A small sound classifier, trained from scratch.
Model: 6.4M parameters, log mel input, arch vit, norm layernorm, activation gelu, layers 8, width 256.
Training: adamw at rate 0.00096, 13800 steps, batches of 256.
Data: 26041 training examples, 135.7 epochs.
Rows from block 3, named by matrix and row number. Rows with one number belong to one attention dimension. Each number is 50 + 12 x the weight over its row's rms, rounded and kept within 0 to 99. All counts start at 0. After the name is the row's rms in percent of the matrix's.
# v: attention query, key and value (stacked) (model.blocks.3.attn.qkv.weight, 768x256, the v third), inputs 128-191
# proj: attention output (model.blocks.3.attn.proj.weight, 256x256, transposed), outputs 128-191
v.38 128:55 40 36 59 41 44 42 51 51 52 49 45 30 25 44 45 34 85 56 61 65 69 36 77 39 31 47 56 41 70 47 37 37 54 54 65 78 39 61 66 57 35 49 30 57 55 52 48 43 34 60 74 51 44 43 69 50 52 55 63 50 45 41 61
proj.38 126:29 60 48 50 57 57 53 56 54 37 61 63 66 64 58 57 61 47 54 50 58 28 51 26 75 63 26 45 48 37 47 51 52 47 68 24 19 70 41 44 48 54 46 67 46 43 46 44 68 65 57 53 28 52 47 42 77 44 52 42 56 31 46 37
v.39 091:44 53 40 47 42 38 40 53 58 54 39 39 41 56 52 55 62 52 47 45 46 61 44 69 50 51 50 59 77 34 69 84 70 34 46 54 53 23 64 65 68 35 52 32 36 49 66 59 52 37 55 73 47 61 68 49 50 59 47 59 54 34 51 45
proj.39 096:46 45 66 54 58 61 53 37 46 42 48 46 61 24 58 50 51 47 64 45 40 45 58 44 50 44 36 30 20 57 41 44 47 40 36 53 59 47 45 45 31 66 63 43 37 46 38 29 75 67 39 27 62 38 38 61 47 59 68 30 36 49 36 51
v.40 153:51 28 58 67 50 81 34 28 45 49 54 40 58 20 30 65 20 66 65 66 60 46 36 49 28 49 32 36 55 84 60 39 38 55 65 80 46 61 57 56 45 47 51 52 61 58 36 40 43 40 61 35 43 41 46 64 43 69 42 54 45 32 43 34
proj.40 145:41 64 32 38 49 21 70 55 48 43 52 79 42 51 68 42 64 58 42 50 53 41 38 32 74 51 59 58 54 29 37 48 49 67 47 16 41 37 36 36 56 60 55 53 41 52 54 50 50 55 44 72 50 70 56 47 59 55 65 53 44 49 61 67
v.41 088:36 66 42 40 61 47 44 51 49 51 40 43 42 85 65 48 71 35 57 38 37 30 55 39 41 44 58 54 47 42 56 72 71 33 30 55 57 51 32 45 65 39 67 52 47 42 70 51 50 53 54 84 47 62 48 51 68 21 44 47 57 56 46 39
proj.41 090:74 45 70 53 49 57 56 37 40 58 64 42 60 22 48 31 36 46 49 54 44 77 66 57 29 50 42 38 42 51 56 43 35 43 58 56 75 33 58 62 42 61 37 42 34 59 37 51 49 48 37 05 69 52 41 59 27 77 58 32 39 66 36 50
v.42 129:50 47 44 54 46 76 26 28 49 59 39 47 42 40 40 56 11 58 58 48 44 50 48 40 58 50 47 34 19 66 36 38 30 57 46 64 74 49 52 60 51 55 50 62 66 57 50 49 44 50 58 57 10 55 52 59 51 46 49 52 42 61 46 42
proj.42 135:67 51 42 48 45 40 81 62 47 43 71 46 49 55 68 44 64 54 43 52 49 52 41 34 62 56 44 59 98 47 69 46 50 68 68 25 32 53 49 26 64 44 56 61 34 60 60 54 43 52 57 50 80 51 47 37 57 49 41 59 52 48 43 41
v.43 109:50 28 67 53 44 53 35 30 50 38 52 45 53 25 23 59 22 57 56 50 42 55 44 55 42 65 49 31 80 54 60 53 52 45 44 75 38 59 67 53 50 45 44 55 31 58 51 42 45 42 52 21 19 44 70 54 56 71 47 48 40 46 52 29
proj.43 114:52 66 53 54 44 41 65 38 40 53 66 71 38 37 66 43 65 61 43 52 42 29 44 57 70 35 61 57 53 34 49 39 42 62 53 44 55 22 41 31 45 55 66 51 44 52 52 41 60 49 54 66 68 59 46 53 46 52 59 43 39 36 65 75
v.44 125:47 54 48 48 44 25 44 42 72 59 65 50 41 43 47 42 34 59 46 47 42 72 58 70 77 59 59 44 53 29 66 56 53 55 28 39 53 37 64 66 59 46 40 36 16 47 67 59 50 33 56 45 39 69 73 39 47 61 55 38 57 64 45 53
proj.44 127:75 33 52 50 55 69 52 42 45 35 50 33 44 54 57 66 61 48 57 48 43 29 39 54 50 47 33 43 61 54 46 44 56 39 66 60 38 52 44 40 41 40 72 57 61 44 48 44 58 59 49 35 43 33 36 53 56 31 39 49 50 22 38 38
v.45 111:45 37 63 67 50 56 36 42 53 58 67 44 56 21 46 53 38 66 50 58 67 70 44 49 57 60 27 48 60 61 67 50 54 66 72 55 37 51 58 57 53 49 41 44 45 45 25 40 41 41 60 27 64 74 59 48 37 68 46 33 63 34 45 40
proj.45 116:62 44 40 32 46 28 81 54 56 27 47 70 49 63 46 55 66 70 51 47 47 31 30 50 66 46 71 54 42 41 17 51 56 63 38 31 44 55 46 34 52 39 72 52 48 51 63 64 45 59 30 72 34 45 53 48 42 47 54 74 51 52 67 52
v.46 126:63 44 47 39 35 49 52 54 32 37 42 48 52 47 34 46 48 55 54 49 38 53 34 74 32 48 66 50 60 50 33 50 44 41 49 64 59 32 63 39 39 45 55 51 46 56 58 46 68 57 41 57 34 26 52 53 56 53 53 85 30 44 64 61
proj.46 130:19 72 47 70 53 57 36 49 58 60 50 60 46 41 62 41 46 45 53 57 56 42 64 48 64 55 55 55 49 55 81 49 45 41 53 53 45 55 48 61 45 62 41 50 56 48 45 34 60 46 72 58 64 47 51 49 62 46 60 39 42 48 48 61
v.47 094:50 50 59 54 44 47 37 41 65 58 51 50 53 48 46 47 44 41 41 49 48 60 54 61 79 77 59 46 76 24 64 74 58 43 59 45 07 32 71 57 47 60 41 42 37 54 53 63 64 53 56 24 35 60 74 31 43 80 50 49 48 37 57 54
proj.47 104:56 42 57 45 56 43 71 44 49 43 31 33 44 43 61 57 63 53 54 47 43 45 43 49 53 34 57 50 39 76 50 47 60 45 23 70 69 52 40 37 46 40 78 40 47 38 50 33 63 59 31 63 65 35 43 57 32 27 57 39 58 54 51 45
v.48 097:46 29 58 48 39 51 37 41 57 40 48 49 52 34 31 58 38 47 41 44 45 54 43 61 53 66 47 43 90 39 68 67 55 34 52 65 21 45 70 51 47 45 44 41 34 50 57 54 52 42 56 27 25 40 72 52 55 67 47 50 42 37 58 40
proj.48 111:43 66 57 56 49 48 59 38 40 53 52 57 41 32 71 45 60 60 57 52 42 45 43 57 55 30 62 45 31 46 47 44 46 60 39 51 68 20 37 35 44 52 73 44 31 51 44 32 67 52 44 70 75 53 43 60 38 54 63 42 39 42 63 69
v.49 090:61 46 57 55 62 49 65 47 41 43 70 61 62 44 41 43 46 52 52 55 49 37 48 37 41 55 56 48 43 68 39 19 38 57 48 46 43 83 46 36 34 58 46 65 48 57 44 46 45 52 35 24 59 30 29 46 43 48 57 43 38 70 46 54
proj.49 097:45 62 41 43 45 59 19 57 53 55 45 59 43 60 42 56 46 50 33 52 59 38 55 60 53 56 60 64 56 35 50 55 49 48 61 59 39 44 56 58 57 40 42 57 73 53 48 65 40 36 69 67 26 57 61 52 60 40 37 57 64 32 67 58
v.50 080:55 55 54 64 57 52 54 44 57 57 68 64 64 35 54 36 36 55 57 62 58 52 55 35 64 63 51 44 48 56 43 28 45 67 57 39 35 70 45 52 43 59 38 58 48 54 34 44 38 50 51 23 60 59 33 39 38 52 57 33 53 67 44 48
proj.50 077:63 40 49 30 45 42 62 58 52 34 42 47 46 84 31 64 57 50 37 51 59 30 43 62 52 48 61 67 54 47 34 50 58 57 51 47 33 65 48 51 56 33 50 56 72 46 65 75 49 59 43 67 28 48 57 43 53 38 35 57 69 40 64 48
v.51 107:45 59 46 44 60 47 62 51 45 58 40 51 47 88 57 55 73 25 50 40 20 28 47 21 44 46 62 50 41 48 47 55 61 47 32 39 58 76 36 45 48 51 48 66 55 53 63 58 44 47 43 66 40 45 44 51 50 31 46 34 46 72 49 47
proj.51 108:62 40 59 50 45 68 27 40 42 58 56 39 56 24 37 43 32 44 40 53 51 75 64 55 31 52 47 50 54 53 53 38 45 41 59 77 50 20 67 51 51 59 47 41 53 59 48 48 30 41 55 20 76 53 52 53 40 65 41 43 55 49 50 56
v.52 082:60 36 66 60 55 47 68 48 60 46 74 61 66 36 32 48 42 46 41 61 52 53 44 49 44 57 43 43 59 61 56 26 41 56 59 43 27 77 63 50 37 65 36 56 41 56 42 54 52 51 44 11 49 34 48 38 35 71 54 35 40 63 53 54
proj.52 080:35 55 36 48 47 56 19 53 51 52 32 58 38 58 50 68 56 53 43 52 58 35 43 60 64 49 70 64 52 48 29 53 55 53 47 60 40 35 51 39 54 37 63 52 65 42 43 54 38 39 56 77 36 51 58 55 51 33 36 65 63 23 68 63
v.53 086:54 59 41 50 59 58 58 54 41 49 36 57 47 63 61 38 68 47 62 50 55 25 38 27 29 46 61 60 40 74 27 28 42 37 54 64 70 70 36 47 49 44 55 59 73 52 44 37 41 54 43 74 51 38 14 66 60 25 54 63 36 60 48 54
proj.53 094:31 65 59 48 50 53 41 58 45 52 57 53 68 58 42 37 39 40 36 54 62 58 74 43 54 62 45 58 44 47 60 62 42 48 60 32 35 58 61 64 56 61 22 49 42 48 52 65 51 62 51 41 55 58 54 47 50 67 53 31 61 55 52 47
v.54 092:37 65 43 44 52 70 40 52 36 51 33 36 41 57 64 52 59 52 63 49 59 40 54 39 36 35 45 55 20 58 45 60 55 44 51 59 83 39 24 50 63 40 69 50 71 46 46 41 53 56 57 90 58 70 41 60 61 30 42 60 60 39 48 37
proj.54 092:67 40 49 48 44 30 78 64 60 51 69 55 63 55 41 32 45 47 49 46 44 72 57 38 44 61 40 49 60 48 64 46 44 62 56 23 53 67 60 54 60 64 24 54 34 58 56 59 39 50 36 28 57 57 46 42 47 68 62 49 38 85 41 45
v.55 085:52 40 44 46 30 47 31 54 59 54 37 44 38 33 46 55 35 61 43 47 55 75 48 82 59 48 41 51 56 34 62 69 52 46 55 55 66 14 71 69 55 43 48 31 44 45 53 53 59 41 64 61 34 53 76 54 52 63 51 63 51 31 58 53
proj.55 091:36 47 48 61 58 50 72 48 51 43 55 49 56 53 68 58 68 54 73 48 41 36 39 37 59 46 35 43 52 58 58 47 57 56 44 33 50 66 41 33 50 52 69 51 38 46 51 29 66 61 52 56 62 39 37 44 60 44 60 52 37 45 37 42
v.56 097:55 59 46 46 41 30 47 59 52 59 67 56 52 40 53 43 53 63 34 55 46 83 57 83 61 51 56 47 54 21 53 54 51 69 58 31 35 26 64 42 38 56 48 35 29 43 57 59 70 54 49 31 67 61 80 33 33 64 58 55 57 48 60 69
proj.56 101:52 35 36 60 52 67 43 54 66 46 31 44 42 58 46 60 50 47 67 48 50 33 36 57 47 48 54 49 46 70 48 42 60 33 44 67 51 73 47 67 47 35 55 51 84 47 51 41 50 47 54 68 28 28 41 46 59 23 36 65 45 51 43 44
v.57 098:62 43 62 59 56 56 64 50 50 47 65 64 62 33 43 51 34 50 43 58 61 54 54 42 55 54 49 48 41 64 45 21 35 64 61 38 39 68 55 49 32 65 42 54 58 55 33 52 51 50 46 12 54 34 40 44 38 63 54 41 40 57 48 63
proj.57 108:37 47 34 39 46 50 38 59 58 45 39 54 39 77 47 68 59 52 44 52 54 41 36 45 51 54 51 59 61 44 46 61 59 57 51 52 41 53 46 47 62 33 54 57 65 45 56 61 34 38 62 82 32 59 66 48 63 29 35 67 65 43 58 49
v.58 083:59 42 62 57 60 52 59 37 54 46 69 62 59 37 35 48 31 46 50 52 46 46 52 33 47 59 48 39 45 67 45 17 32 59 47 45 39 88 54 47 33 66 36 70 46 54 39 49 40 49 42 08 41 37 43 50 40 56 58 28 43 71 47 43
proj.58 083:59 55 40 43 38 54 42 53 45 54 55 59 39 63 45 58 55 55 34 55 58 38 36 59 61 49 63 70 66 37 39 56 50 64 60 56 28 31 55 32 59 35 60 55 59 55 60 67 35 38 61 76 50 53 59 45 49 44 31 68 58 27 70 59
v.59 083:59 56 53 49 55 45 68 53 48 34 66 62 62 38 50 37 41 51 56 61 61 44 62 43 46 54 55 47 38 61 34 20 38 57 48 45 42 68 39 33 40 56 45 62 43 54 42 40 43 62 39 27 68 47 29 43 44 40 54 50 50 69 50 51
proj.59 087:50 57 45 50 44 47 34 63 55 60 46 47 43 80 41 53 48 49 36 50 57 30 49 71 47 43 68 62 65 41 52 54 48 43 53 52 48 63 52 71 54 36 35 60 78 47 53 67 48 44 62 70 18 53 57 48 61 47 39 57 61 44 60 59
v.60 097:55 40 43 48 38 50 41 55 36 41 28 53 40 42 49 57 46 61 47 52 53 53 43 75 38 39 53 57 70 42 40 63 46 35 60 72 60 16 63 54 49 40 62 27 58 54 55 46 60 51 54 65 43 22 58 63 61 52 50 81 34 23 55 59
proj.60 093:08 69 54 62 55 51 54 45 56 53 58 59 54 49 60 45 53 46 64 49 54 50 58 33 57 52 39 39 27 50 71 53 49 48 49 37 53 65 38 49 43 63 40 52 41 44 43 35 78 57 57 60 51 59 46 49 63 54 72 30 42 60 48 44
v.61 091:53 40 52 56 37 37 48 45 66 67 60 54 49 39 40 49 44 49 32 52 40 73 41 70 74 61 55 47 74 33 69 55 51 56 56 36 20 48 77 62 45 61 32 36 36 49 55 64 59 44 58 21 42 47 79 34 33 81 57 40 48 50 51 69
proj.61 100:48 36 47 51 57 69 40 41 47 35 22 37 39 49 55 70 64 52 66 50 54 33 38 51 58 39 46 48 40 68 36 45 64 43 37 72 45 45 39 41 43 39 88 44 60 38 45 35 57 52 41 67 45 30 43 57 53 16 36 52 58 22 51 48
v.62 096:52 59 52 43 59 45 62 50 47 56 56 54 53 72 44 42 54 45 56 43 28 35 48 29 42 47 64 44 27 64 35 26 44 60 35 43 72 80 39 37 41 57 41 73 55 53 52 48 43 47 38 61 43 41 30 58 46 34 54 41 44 80 45 55
proj.62 099:61 51 43 54 44 65 19 47 45 54 58 42 45 45 44 50 38 45 33 56 51 53 54 58 54 63 53 61 72 46 54 47 52 47 70 65 24 32 68 60 55 47 42 54 66 58 52 60 30 43 79 28 63 48 56 45 54 51 32 59 63 32 51 48